config = dict(
    model='contrastive image-text model',
    dataset='photos of plants, animals and fungi (iNaturalist)',
    train_examples=38949,
    image_size=24,
    crop_scale_min=1,
    horizontal_flip=True,
    translate=0.06,
    color_jitter=0.2,
    tokenizer='char',
    vocab_size=40,
    loss='softmax',
    embed_dim=256,
    encoder_arch='vit',
    encoder_norm='layernorm_no_bias',
    encoder_norm_position='pre',
    encoder_activation='gelu',
    encoder_mlp_ratio=2,
    encoder_head_dim=64,
    encoder_fused_qkv=True,
    encoder_bias='all',
    encoder_qk_norm=False,
    encoder_layer_scale_init=1.0,
    encoder_parallel_block=False,
    encoder_inner_norm=False,
    encoder_patch_size=[2, 2],
    encoder_layers=6,
    encoder_width=256,
    encoder_positions='learned',
    encoder_pooling='mean',
    text_encoder_causal=False,
    text_encoder_width=256,
    text_encoder_layers=6,
    text_encoder_norm='rmsnorm',
    text_encoder_norm_position='pre',
    text_encoder_activation='gelu_tanh',
    text_encoder_mlp_ratio=4,
    text_encoder_head_dim=48,
    text_encoder_fused_qkv=False,
    text_encoder_bias='all',
    text_encoder_qk_norm=False,
    text_encoder_parallel_block=False,
    text_encoder_inner_norm=False,
    text_encoder_positions='sincos',
    init='trunc_normal_002',
    residual_init='none',
    optimizer='adamw',
    lr=0.0008,
    beta1=0.95,
    beta2=0.99,
    eps=1e-10,
    grad_clip=3.0,
    ema_decay=0.99,
    steps=9200,
    batch_size=256,
    epochs=60.5,
    lr_schedule='linear',
    final_lr_fraction=0.05,
    warmup_steps=460,
    weight_decay=0.2,
)
Rows from block 3 of the image encoder of a small contrastive image-text model, named by matrix and row number. Rows with one number belong to one neuron. Each number is 500 + 50 x the weight over its row's rms, rounded and kept within 0 to 999. All counts start at 0. Numbers have three digits each. After the name is the row's rms in percent of the matrix's.
Before each neuron's rows are labels from the 100 images, of 14848, where the neuron reaches its highest value: "responds to" is what is common among them; "colour at peak" is the nearest of a few named colours to the mean colour under the peak. Only what is clearly more common there than usual is listed. The data: photos of plants, animals and fungi (iNaturalist).
# fc1: MLP up (encoder.blocks.3.mlp.fc1.weight, 512x256), inputs 0-127
# fc2: MLP down (encoder.blocks.3.mlp.fc2.weight, 256x512, transposed), outputs 0-127

responds to: class Aves; order Passeriformes
colour at peak: pink
fc1.147 104:493421433552503574333551495530493492542429442514489503515413528489565521551549402436513478549475396526424533484471471531516518502509515490548497519480506498483465542503551490551474541512524605561445525453621548416519484449461467523494472514437453470489513592611563478472440331439464530511440532479434467517574557608470483563516470541518492574562466594512444512573542556435509400438513
fc2.147 107:558498554489427454577437485516513528459529521527482444542483440482407446496532500480497548481478521474483486553501518508565506430462415518558538392536515490552485468508495504565510523507445519534488503419533419558545510557540580511443497564556515515523513420348526507437520626535560438468488453510599527551433518486509381529480483518566514457403466379466562535443456602551460481507489

responds to: class Insecta; phylum Arthropoda; order Lepidoptera
colour at peak: pink
fc1.181 104:566473414508527496516452550556450507497433501449512500492381571462465476433432548562558537564428520518455542465565491525531456586541567451443585419553512465507488474434485491492422446477518526449467516521489433389503515430484509513353492576565364565549448519578528510489533561487502474389400537471447530512522624484560520427515460495447488493506494517473542546541547549464534482467511
fc2.181 113:496503434487550501510530426411505546512602513517534524494583434497502529488521490429471467495543504497498452460420451494449459467471474434537389442472546537505537541528474404419606500446485488546567413492502512501483503573402475477614523445515499443477501523571427531525423440483497459570556439547547546433521457492465510539477561470535406534463555504560459453535492497564481547555476

responds to: phylum Arthropoda; class Insecta; order Lepidoptera
colour at peak: brown
fc1.10 115:409580413548537584414537555522453497477545545523526460492516489574531482515530498485482431454455503534402567447545501504493442502506383456438554562464471488533502572480552491513468473525529537500533580515531481538532535439532462544417598511501541516421433455515473564501517421517558557450528578558518568464572531442521603523423529575442519453487583505517493464521523495513574393404525
fc2.10 115:504506630494506469463429541511426560500461547526477418555493467632483460529545499353444555577503503492487525536427469586450482509487508503518515558460590457552479575483437447516597543425550518571527510438509541467463446423414544522623528548481537466547479449530445493503521481499430555539465420510405486639467484485479469544465446505509406600487430543457446528572457431475384457609480

responds to: phylum Arthropoda; class Insecta; family: Syrphidae
colour at peak: orange; yellow
fc1.342 106:487471428562514558437540517475599528527488455483492546433483586535539585485489501559517427444427552502432508417507482502461516499552468531493511476461517475525525471496601508441481528487516505528537479577650509483504477576532430601485568502561559444463496571565477507457468398470533490529509440491531520447534488547505548510497542531473429587570613500618475509496597528472543465480427
fc2.342 092:421514393520501491494517489498571432506403449571507522529526493522610605458492478506500529497425516487443504439549451454540579538486522482559416555560461575587527502491552550496498493484581458501431489492486593422598504520475485583485514543511523455393547557513541546490538414524383492525417518515477510499572556603468496420477511444439469543490521494609532499422549435511511479464377

responds to: order Lepidoptera
colour at peak: grey
fc1.461 101:502458524491423542435555557471517525516408498562502437599569495558555543426460516436453532480520406512491521480474538509475433492573499458549497504560433564538468506487594443468503538547535639501513480451499513498521494504488438491496544440446528487504492563469525547414533457433481610561521577535524495607494468571537504412466542474496494503468509476499489482501462475543476433520468
fc2.461 095:516459460451413419606524470431511504467500456469572543550570479411487511521474393541536523583427443548514452454465519435518515462569561555510481588556534518499583517536434473401535512470513443502518486546478459492483418455412564530546481513509458560532486584563572506499434472502483471503492460514495480416474459547531415544583537438486492532488508532464509465524586536455529526525440

responds to: kingdom Plantae; phylum Tracheophyta; class Magnoliopsida
colour at peak: brown
fc1.404 105:444485440604505417504476530425489463497519523474531605476498545507436524555463479422455532415466490484359460509523510495432481501420471556490507529431497376562496550530501500574510473541390580502482435483500531339526485520493506516526549529507499468539518554541528551520492488467465488478432527569567430462484574416510577558464462548403469466487469483479481429504488560476476454585517
fc2.404 103:467523449585461544468434486422418420566495451460513517580429527458515497504550422461497468500473536539467567503521625380521552530602554458538510524483578519517520600515433465554537548491536551570506483509488528479549497453492530591499435484529429522462537483541424531501541475527544550606502459433527511512449563526491518448493461528476591524439539478388517465455470515488552417466481

responds to: kingdom Plantae; phylum Tracheophyta; class Magnoliopsida
colour at peak: green
fc1.294 102:512496493478491422522512506461472503468418466482546514553553606471594565526491502530500504480466415382443508503475406470435444558491550533444493447453315480531523538428543457527476472506448578533421436531466497433521426539446463495536571504513446426465475530535525505469512495547450578473440511561565457460511539537466460390430548480485489541444448433450585483446505597559532482568521
fc2.294 105:533507502549469496546455481369456440530568566480438591572543399474471515556528565469521463476483465481552447420508562418520557405539526485629458587480587500570630506470443475435595486502588463487516430481500463486515453554478573496492544452610535512521562514478471527531460508496535473446523455567521525466471484491468545532516539496565541589493526480482443416404542563505512520559452

responds to: order Lepidoptera; text has "moth"; family: Tortricidae
colour at peak: pink; white
fc1.421 115:494508536554539523442585457516524476583480466568435544502520497677429505571417454413445496425488422481381557467393548541430421502464453550499520583510447460529502535515555535466476459514498519439534585513462490402476400497528472515459604516502560453525471474486500515425556473407505566463456490584497518508483496376551498505584561534542503474563484528570493511570564444459559456533470
fc2.421 132:478546463546473494489461464474497494585499531493570515598439466530387533487448500469483524530442491469469522435472573413526507470503482499487639527447482492550490526449429491543520448503382501414484515470511423512525457515500539562485548515550418497531483432472519535443615577447535534490420554556557529475481503437493477495588503584499503548610488372454536480414466550583568505493528

responds to: order Lepidoptera
colour at peak: pink
fc1.150 094:522506511552567516449535518564514529433547466643460493422593490656469503448455528437458513526469542516466471502504473524532483533472460394550512517487547472510498506491510454502538547461527477490519494478484509484495550458476470524468581537542558469517528501520561514414384456448511497456568556530328461487487519512438515605436557422471377518537542566602413487533477458546494485511503
fc2.150 096:497482537524484548574478545470497438469433495450515522545436511433511465536569564556423533414514467479534574581506449506503527448496489446493484525532553572562540512482484548534402460494499581487469461406630557456529588520535477496471500465433529442525531511425430508557545443509490506560478516499544565581595552520515568459503464406557555464381444473440509487430547489408470463523394

responds to: order Charadriiformes
colour at peak: grey
fc1.295 110:552555491558436474596547479515453485473548477588486496430590652513507527435528542489503407462454408537476463440521509486554472530466580529437510514389395377484534461512532455457451517448549530489550407432567423552444446604523523552499493490505533511467568550580555489422488527477517552443538552499540426404535464460382394514602548506591524565637559506579551481472556557451514530490489
fc2.295 102:491530546578475457517443530555466506421529513516534440497514421464455536465550553488422464525542513588499484498383561440550519483540401517471458442593519531519477514407510574469542505496478526474563601552416458473503592384556486451496478489495559523555466494461529530515455472519525479535587498552461401479533571496516549588432467511507545464405467589469478530515482428547503483479579

responds to: phylum Arthropoda; class Insecta
colour at peak: green
fc1.270 102:465489464572458509499431586457415573535477495443572417545465394520536518407447521489495538619449512441571500382409546497398495456583558505419496476463497490478490528507412474448471511482474444482494514540533479516580510430481537548526495512522464542451423542575429465512463510487531597513440486464500543451519531628509495525449519527422463552505569514480631595473449489480492554498550
fc2.270 105:587598452456470504482488489524532404444414567550477431458474626473496519493499463538462483416493498507410473563559424444551416519429440473456546501507525489513421497476572461505444495388426606567588462454477516518544533488602453520462534595545542537541504509519493538511547521538480515536557386470480457526505480532558586461524476488489521515507530508545486495489628461474487470489471

responds to: order Charadriiformes
colour at peak: pink
fc1.396 095:557486527567442505521568446517514536627398358546440603495529509558487591575508411505533494504485474528481481519524532502562522554558498489599505506457535415530540507551522537449539510510474538530481429507483529462540403501521429509471509527504473444539515580485543504457546500477442489464541487538579464455504448410535507413546491463527432538559565431655433414517592498520475533436525
fc2.396 093:488537484500485475503588401483494364510465518494494553534498491446463533428435565481479559501567488508502604509419491518494443527449508500431444491504568489466492485498493430430515377582536496398462522573535563483451549455467548453513555452446603472497447474425452551583458503563497497570469560588519554518448551584584583557493474539474457457441467509383485475556517400482490502469593

responds to: phylum Arthropoda; class Insecta; order Lepidoptera
colour at peak: pink
fc1.429 093:578468496550415532489550460500420524598570461529484445443542511528527515515471529419464497529511427460547489452464454496529462521481460463443537466474521524519437513493477344420421479446491559533519436498468438477484503487427486512472558513537518516488540529520610489366441541451554579505482473577582492456517500506512410507518578543498484515544502552507491492536456499516547435529552
fc2.429 090:497453556487610450510592488546449569439548481514497525523512457594538471575560559534436467503505455470539544570451469427449584547539560479515432475454411522512488440426630548585466537492466459525504509478503509586519443560492463531444481394511389406581466524425480443540513487625560465406558535507593394475590482462446530486492484454490456472495552427454485474559460545593503615568503

responds to: phylum Arthropoda; class Insecta; order Lepidoptera
colour at peak: yellow
fc1.254 100:428494488485504521438457601524477463509392540527585462549478566482508508495499484412576492542494474518451524444459512517527410577537564451525543523562408463501490460477530437513449500545483608494503554473449509498548442473587490498420506537475398524612492601568462510495545505488541571417531554435457508536490554473532538475570514457423448523544543473493592554526491445429437456424532
fc2.254 089:579556473529473461522438491458532550440532547495483482474534493440370481486531499398343524558457459534525509467598546452500528468587496510411408540475484587539547512453404587526514520421459529499452554458515433482619496553519531463572506564555549540496610563554489552487463501393420457480499490545598514524488520548527476550461445559566566526505414523452460532496514510458469569491443

responds to: class Aves; order Charadriiformes
colour at peak: grey
fc1.305 097:559409497583503527433532490508508505486495454529386416508538449509516539458542465474439482463501430541521512475482483491511478472517495454587499556483536487451488447489592523497524554522606601586532426569663531500533489486562492493533494527536586461451579567492533537422387388420505489508543453471450486573525448623438514553592501501549471574553578614523488539447550504450492432464443
fc2.305 093:497554504527458515511460512457501479564572646484559498513540492521465451543507519491563507456442502547484570478575560426452459403486536461513521451468501560447515541519379512521559505439533506521555473440478387547528485559515524532539537483508491498466495464484403525454448579558499516431463435544581485502375524386505544448439564508532521472439513288505479502477530584480431535575469

responds to: order Charadriiformes
colour at peak: pink
fc1.292 104:588528465546445554444485454517508547546502379578377468424443517441513513487510392548443446447498391503433540542441447517547474501566477547576560525476539527520476479514516463502467556510533527591412495449435460415466446449494462501491467582538472486527567547516613488436509507413512491484410471532526499500543509569547443506458476504559461588543419593520476484543586514441526466462500
fc2.292 104:466520583472529542535438518538574435468457545526587484579510492564455424609484464504368555564479511552484531559512527457457528453463467476510433537473504516477487590455473528609513493550484514500524477491575576520470523456535507524561575530449489510470422451470445528413443471476474504536477496492591567479451555389519418390437469497477520511456450436348523493492525468445433514577472

responds to: kingdom Plantae; phylum Tracheophyta; class Magnoliopsida
colour at peak: yellow
fc1.6 098:429471441502489573443498503535483494548480461567508577411445571510472558435465545520522540573411529454482529442485533610489558558468485534407466461444481447544463520545475442437480482538490504439489467504447491442448515462490477571466538463500502496448455611547494524485405489481456473543365492450484501401502574495461498495519461555515393560572528595539496500576542456488498470495539
fc2.6 096:515510465509531483529498491513446462521414523555490537451406575488536527443445554465565526529470499465401609454489474522539414597448561554474495457474518448577482407515508492477406434471480515511436366464564551376508485492461463548468500548606496439451508581591492566573548517498510527494464496496468558556618624558487515467449486490565512538519483583530510515577501481410602530469461