{"crop_scale_min": 1, "vocab_size": 40, "encoder_norm_position": "pre", "encoder_mlp_ratio": 2, "text_encoder_layers": 6, "text_encoder_norm": "rmsnorm", "text_encoder_fused_qkv": false, "text_encoder_parallel_block": false, "ema_decay": 0.99, "weight_decay": 0.2}
Rows from block 2 of the image encoder of a small contrastive image-text model, named by matrix and row number. Rows with one number belong to one neuron. Each number is 128 + 24 x the weight over its row's rms, rounded and kept within 0 to 255. All counts start at 0.
After each neuron's rows are labels from the 100 images, of 14848, where the neuron reaches its highest value: "responds to" is what is common among them; "patch colour" is the nearest of a few named colours to the mean colour under the peak. Only what is clearly more common there than usual is listed. The data: photos of plants, animals and fungi (iNaturalist). In brackets: how many of the 100.
# fc1: MLP up (encoder.blocks.2.mlp.fc1.weight, 512x256), inputs 104-155
# fc2: MLP down (encoder.blocks.2.mlp.fc2.weight, 256x512, transposed), outputs 104-155

fc1.406 [103 120 105 117 135 123 132 129  74 119 154 106 174 171 159 141 154 111 110  87 148 176 135  92 125 108 149 155 113 106 141 140 131 152 104 109  75 144 116 110 125 150 142 159 126 126  96 184 171 178 144 131]
fc2.406 [141 155 150 171  99 142 133 131 184 104 125 113 138  93  99 141 119 150 176 117 123 119 161 107 201 125 112  90 126 160 130 144 123 149 132 112 120  78 147  78 154 147 107 102 142 152  88 114 132 128  63 140]
responds to: class Aves (96); order Passeriformes (62)
patch colour: grey (82)

fc1.348 [143 140 147 105 161 177 119 114 134 182 181 118 157 135 142 140 117 154 120 140 184 130 142  94 121 125 148 166 116 142 169  97 176 118 167  77 116 138 143 141  88 136 122 131 124 124 123  58 143 130 138 133]
fc2.348 [114 133  98  92 134 140 122 126 144 120 114  88 121 139 137  96  39 148 142 145  88  80 112 111 183 135 125 153 113  99 136 125 172 117 134 125 122 114 185 151 166 112 138 117 122 154 103 129 150 123 142 130]
responds to: phylum Arthropoda (68); class Insecta (63)
patch colour: brown (54); black (30)

fc1.183 [ 85  81 103 102 140 124 170 125  90 168 180 151 145 173 115 147 108 111 117 113 121 113 114 132 116 149 120 166 101 112 106 134  67 133 147 143 132 158  64 112  89 105  76 137 193 104  60 131 137 118 152 127]
fc2.183 [111 119 112 102 113 135 132 156 145 117 159 110 158 137 108 143 178 134 126 147 109 161 165 138 111 128 115 128 136 130 149  79 103 138 119 102  89  97 124 132 141  74 133  85 190 117 105  92 149 156 131 120]
responds to: class: Aves (93); order Anseriformes (31); family: Anatidae (31)
patch colour: grey (86)

fc1.403 [150 111 152 128 133 128 145 119  85 153 183 126 100 118 136 156 108 124 132 121 158 160 166 131 149 140 141 197 117 133 130 149 139  74 118 133 134 155 128 138 141 101 122 106  97  83 126 115 133 127  85 143]
fc2.403 [122 150 107 150 150 106 118 128  86 113  87 101 167 124 127 105 163 116 120 136 102 124 104 163 157 136 148 139 127  83 135 125 133 162  63 146 139 135 164 129 127 143 206 118  91 166 157 135 147 159 122  61]
responds to: class Aves (83)
patch colour: white (45); pink (27)

fc1.369 [133 112 176 139 162 115 154 144 148 137 192 150 162 131  94 153 129 143 124 109 101 151 123 161 149 118 144 142 124 125 157 119  99 159 130 132 118 119 130  82 111 146 120 142 161 116 130 137  97 156 121 144]
fc2.369 [188 107 121 114  93 128 117 121 157 147 108 125 141 165 158 149 119 129 112 154 135 155  98 116 110 126 107 138 130 138 104 120 148 145  82 134 132  78 161 130 159 168 140 104  96 149 117  85 100  90 124 142]
responds to: class: Aves (91); order Anseriformes (38); family: Anatidae (38)
patch colour: grey (80)

fc1.364 [109  99  99 107 170 148 108 135 151 153 222 104 143 146 101 136  98  98 125 144 139 146 132 106 139 133 138 188 140 118 150 106 130  96 108 133 110 162 136 130 141 137 128  96 134 133 101 130 115 139 151 128]
fc2.364 [ 92 158 112 131 143 139  84 129 162 140 136 131 130 138 162 146 124 115 145 153 126 111 146 122 115 129 129 104 111 126 114 147 155 146 123 136 182 136 142 154 148 154 201 122 121 100 106  98 139 134 122 101]
responds to: order Lepidoptera (32)
patch colour: grey (79)

fc1.344 [128 119 123 107 110 117 131 125 108 145 181 101 173 181 145 165 126 151 149 121 136 105  86  88  99 151 102 136 104 139 125 149 131 166 138 105 118 123 137  95 170 146 135 167 168 149 121 114 136 147 174 150]
fc2.344 [158 147 179 141 101 127 134 161 140 147 114  93 127 125 116 156  93 145 139  96 124 141 157  88 124 118  78 131  94  89 103 112 148 136 131  84 101  92 105 110 120 102  96 136 160 144 124 110 124 132 103 123]
responds to: order Passeriformes (51)
patch colour: grey (76)

fc1.142 [132 124 137 140 109 179 122 108 149 142 121 141 147  96  82  94 137 154  95 155 143  98 120 118 147 125 181 126 137 154 165 158 111 114 125 116  87 154 133 130  99 132 102 114 154 148 139 110  78 105 157 144]
fc2.142 [118 127 172 160 148 119 138 146 129  92 103 129 122 128 169 112 125 151 181 109 140 133 126 154 168 111 105  92 101 122 135 127 154 162 144 134 122 100 134 161 139 134 145 127 133 163 112 147 122 149 133 122]
responds to: order Lepidoptera (31)
patch colour: brown (64)

fc1.175 [145 100 156 128 124 141 138 136 112 140 137 169 120 169 127 134 159 160 137 119  89 158 103 117 128 118 149 142 151 195 133 112 141 121 139 131 114 118 101 108 124 128 115 122 150 113  97 106 146 171 107 132]
fc2.175 [ 67 138 112 101 120 122 118  88 101 121 118 141  54  97 158  74 171 131 122 142  89 136 118  85 119 120 153 115 139 156 117  98 102 122 151  97 125 121 138 100 117 188 170 137 157 104 122 120 114 102 127 127]
responds to: class Aves (84); order Charadriiformes (30)
patch colour: white (38)

fc1.283 [121 140 123 163  83 127 128 126 115 106 156 145 163 147 115 132 149 161 132 113 137 111 102 108 129 140 155 121 161 120 110 162 125 117  96 137 117 156 116 101 176 150 129 148 121 130  91 112 169 180 133 125]
fc2.283 [118 157 124 127 107 137 133 100 135 149 107 175 149  77 115 159 139 145  94 111  95 147 100 146 108 127 131  92  97 199 125  97 121 144 142 121 120  95 116 105 158 100 145 154 165 130  85 146 174 119 115 136]
responds to: order Lepidoptera (43)
patch colour: white (45); pink (38)

fc1.110 [108  84 134 162 118 136 169 129 141 153 127 182 133 123 114 133 119 133  83 105 158 150  86 153 122 109 124  94 132 146 105 119 122 122 122 115 143 120 112  96 136 113  75 135 147  99 122 119  90 106 125  98]
fc2.110 [ 84 115 114  89 164 118 152 110 146 159 137 115 129 121 130 116 151 124 130 122 115  89 153 109 133 121 144 148 121 118 135 136 126 138  89 122 148 155 134 163 144  90 132 127 126 141 104 136 112 136 168  98]
responds to: class: Aves (95); order Anseriformes (38); family: Anatidae (38)
patch colour: pink (28)

fc1.217 [144 128 121 102 118 138 135 141  90 129 136 151 161 147 125 123 188 169 126 116 131  94 107 157 142 111 130 106 148 170 164 148 117 146 140  81  79 148 110 107 129 158  98 122 117 165  98 124 122 159 134 151]
fc2.217 [166 168 158 154 120 131 137 156 115 122 105 178 142 129 118 100 143 122 132  98 149 152 104 166 134 127  95 112 108 129 138 140 137 130 134 120 117  94 145 122  86 144 118 161 106 118 122 138 209 173  85 151]
responds to: phylum Arthropoda (82); class Insecta (81); order Lepidoptera (38)
patch colour: yellow (42); orange (37)

fc1.209 [141  87 184 144 150 158 151 128 122 156 158 172 101 126 128 122 117 117 111 117 157 150 156 123  83 101 118 138 122 140 153 175 135 124 151 110 114 118 126 112 111  98 120 164 122  81 114 164 152 118 104 132]
fc2.209 [143 142 153 146 171 138 137 117 137 136 153 139 135 104 119 122 126 151 161 121 158 131 119 165  98 139 122 153 131 118 119 139 126 130 137 115 119 102 166 158  62 141 129 127 136  74 142 114 102 143 138 131]
responds to: class: Aves (83); order Piciformes (25); family: Picidae (25)
patch colour: brown (58)

fc1.29 [136 141 178 147  99 137 161 116 135 130 138 190 101 108 145 151 154 111 116 141 162 145 131 158  90 127 131 125 109 107 116 126 164 110 139  94 138 125 135  98 107 125 136 166 131  90 149 119 109 135 141  85]
fc2.29 [145 143 132 123 149 133 129 138 140 131 134 137  93 143 181 127  97 151 126 108  99 127 129 142 107 120 122 143 138 105 107 151 116  96 125 159 110 147 131 111 135 124  97 149 114 128 134 134 158 140 128 159]
responds to: order Lepidoptera (35)
patch colour: green (55)

fc1.381 [153 103 115 121 156 159 123 156 147 114 165 174 185 165 109 111 112 171 148 123 154 142 123 105 143 111 118 134 145 156 186 112 151 152 149  96  91 125 100 108  94 168 108  89 152 149  75 128 104 164  99 122]
fc2.381 [106  82 137 112  99 127 153 109 129 117 110 143  43 132 115  91 134 137  97 127 144 155 134 150 113 113 131 150 145 126  55 127 132 125  98 140 138 167  89 120 119 109 103  86 140 100 158 139 179 114 163 153]
responds to: class Insecta (72); phylum Arthropoda (72); order Lepidoptera (41)
patch colour: orange (49)

fc1.421 [147 125 139 124 113 149 131 139  84 143 141 138 155 141 119 156 170 167 125 121 117 105 113 159 135 116 125 123 134 185 174 159  92 127 152  90  76 142 116 124 132 135  92 121 136 149 101 116 125 160 141 168]
fc2.421 [143 180 127 162 154 135 153 160 145 120 107 151 130 108 117 115 138 132 125  84 135 146  70 163 143 116 123 114  91 145 133 141 124 156 127 115 100 114 145 124 105 184 121 156 120 105 115 151 197 162  70 130]
responds to: class Insecta (81); phylum Arthropoda (81); order Lepidoptera (38)
patch colour: orange (48); yellow (25)

fc1.6 [130 140 139  82 141 132 115 114  74 150 168 101 140 162 158 118 149 154 108 127 147 112  95  86 146 139 145 166 154 139 152 100 172 102 145 122 121 158 109 102 161 118 130 126 118 153  74 124 104 147 160 123]
fc2.6 [ 85 111  91 136 114 137 127 109 149 159 156 184 109 159 151 127 124 122 145 131 167 105 115  84 105 109 106 115  86 120 152 136 119 117 163 117 138 145 144 130  88 163  93 106 105 132 115 153  90 121 113 103]
responds to: order Lepidoptera (32)
patch colour: pink (42)

fc1.192 [170  94 166 161 140 150 136 117 147 139 165 144 155 104  66 168 127 177 123 110 111 145 181 143 138 132 103 149  99 111 149 174  77 158 106 118 114 134 109 130  91 134 109 131 196 117 126 148  98 126 153 133]
fc2.192 [155  93 165 134 125 110 160 156 180 135 129 152 162 164 137 120  85 160 138 110 159 140  92  93  90  84 120 115 151 160 118 158 144 153 160 133 100  90 142 137 117 118 106 149  88 143 126 119 112 117 119 158]
responds to: class Insecta (74); phylum Arthropoda (74); order Lepidoptera (50)
patch colour: brown (59)

fc1.127 [131 134 142  92 121 143 118 119  83 177 129 135 133 129 110 129 136 141 105 129 151  99 123 111 141 118 144 146 117 164 174 138 127 121 143 114  63 137  77  91 148 183 117 105 130 138  88  99 100 112 140 146]
fc2.127 [153 148 126 130 116 120 126 100  97 108 144 135 175 176 110 121 148  95 120 124 141 113  96 167 120 120 125 114 122 100 144 121 142 151 113 150 110 146 118 136 148 138 126 139  96 160 152 141 158 194 123 155]
responds to: phylum Arthropoda (93); class Insecta (92); family: Syrphidae (37)
patch colour: orange (77)

fc1.378 [100 164  64  63 114 129 144 134 128  95 117 132 153 103 121 102 118 121 173 124 123 156 148 137 125 118 149 140 150  57 157 107 118 132 194 140  97 122  92 141  90  78 145 149 139 134 143 161 141 144 133 142]
fc2.378 [127 116 129 164 133  96 126 105 124 188 111 161  92 170 139 139 154 149 127  93 111 160 111 103 157 136  99  95 110 159  87  86 125 149 143 142 140 104 171 128 106 111 140 139 146  99 119 138 117 134 124 153]
responds to: order Lepidoptera (34)
patch colour: brown (50)

fc1.272 [134  84 143 135 132 118 139 139 154 111 164 175 155 142 110 170 118 143 137 120 140 163 134 118 151 126 127 110 122 134 104 134 114 153 141 138 123 109  92  93 120 122 112 142 140 118 116 129 117 137 126 140]
fc2.272 [ 91 140  97  92 118 131 133  87 114 149 105  75  97  99 148  88 149 139  87  79  62 128 139 145 141 138 146 115 138 147 126  77  94 153  98 126 129 157 119 151 147 141 166 167 151 144 119 143 162 120 130 105]
responds to: class Aves (96); phylum Chordata (96)
patch colour: grey (85)

fc1.24 [109 107 128  98 238 146 179 182 120 112 113 124 109 141 117 132 111 172 163 125 124 133 116 112 108 149 114 161 127 160 140 156 143 147 157 161 103 119 134 124 125 130 130 143 140 141 150 187 133 126 115 138]
fc2.24 [121 158 170 149  71 102 135 151 107 121 132 165 139 132 114 132 167 116 115  83 111 139 133  98 144  72 131 124 130 115 103 122 155 170 150 160 126  99 119 146 145  86 156 175 157 142 139 126 111 117  84 111]
responds to: order Lepidoptera (33)
patch colour: black (41)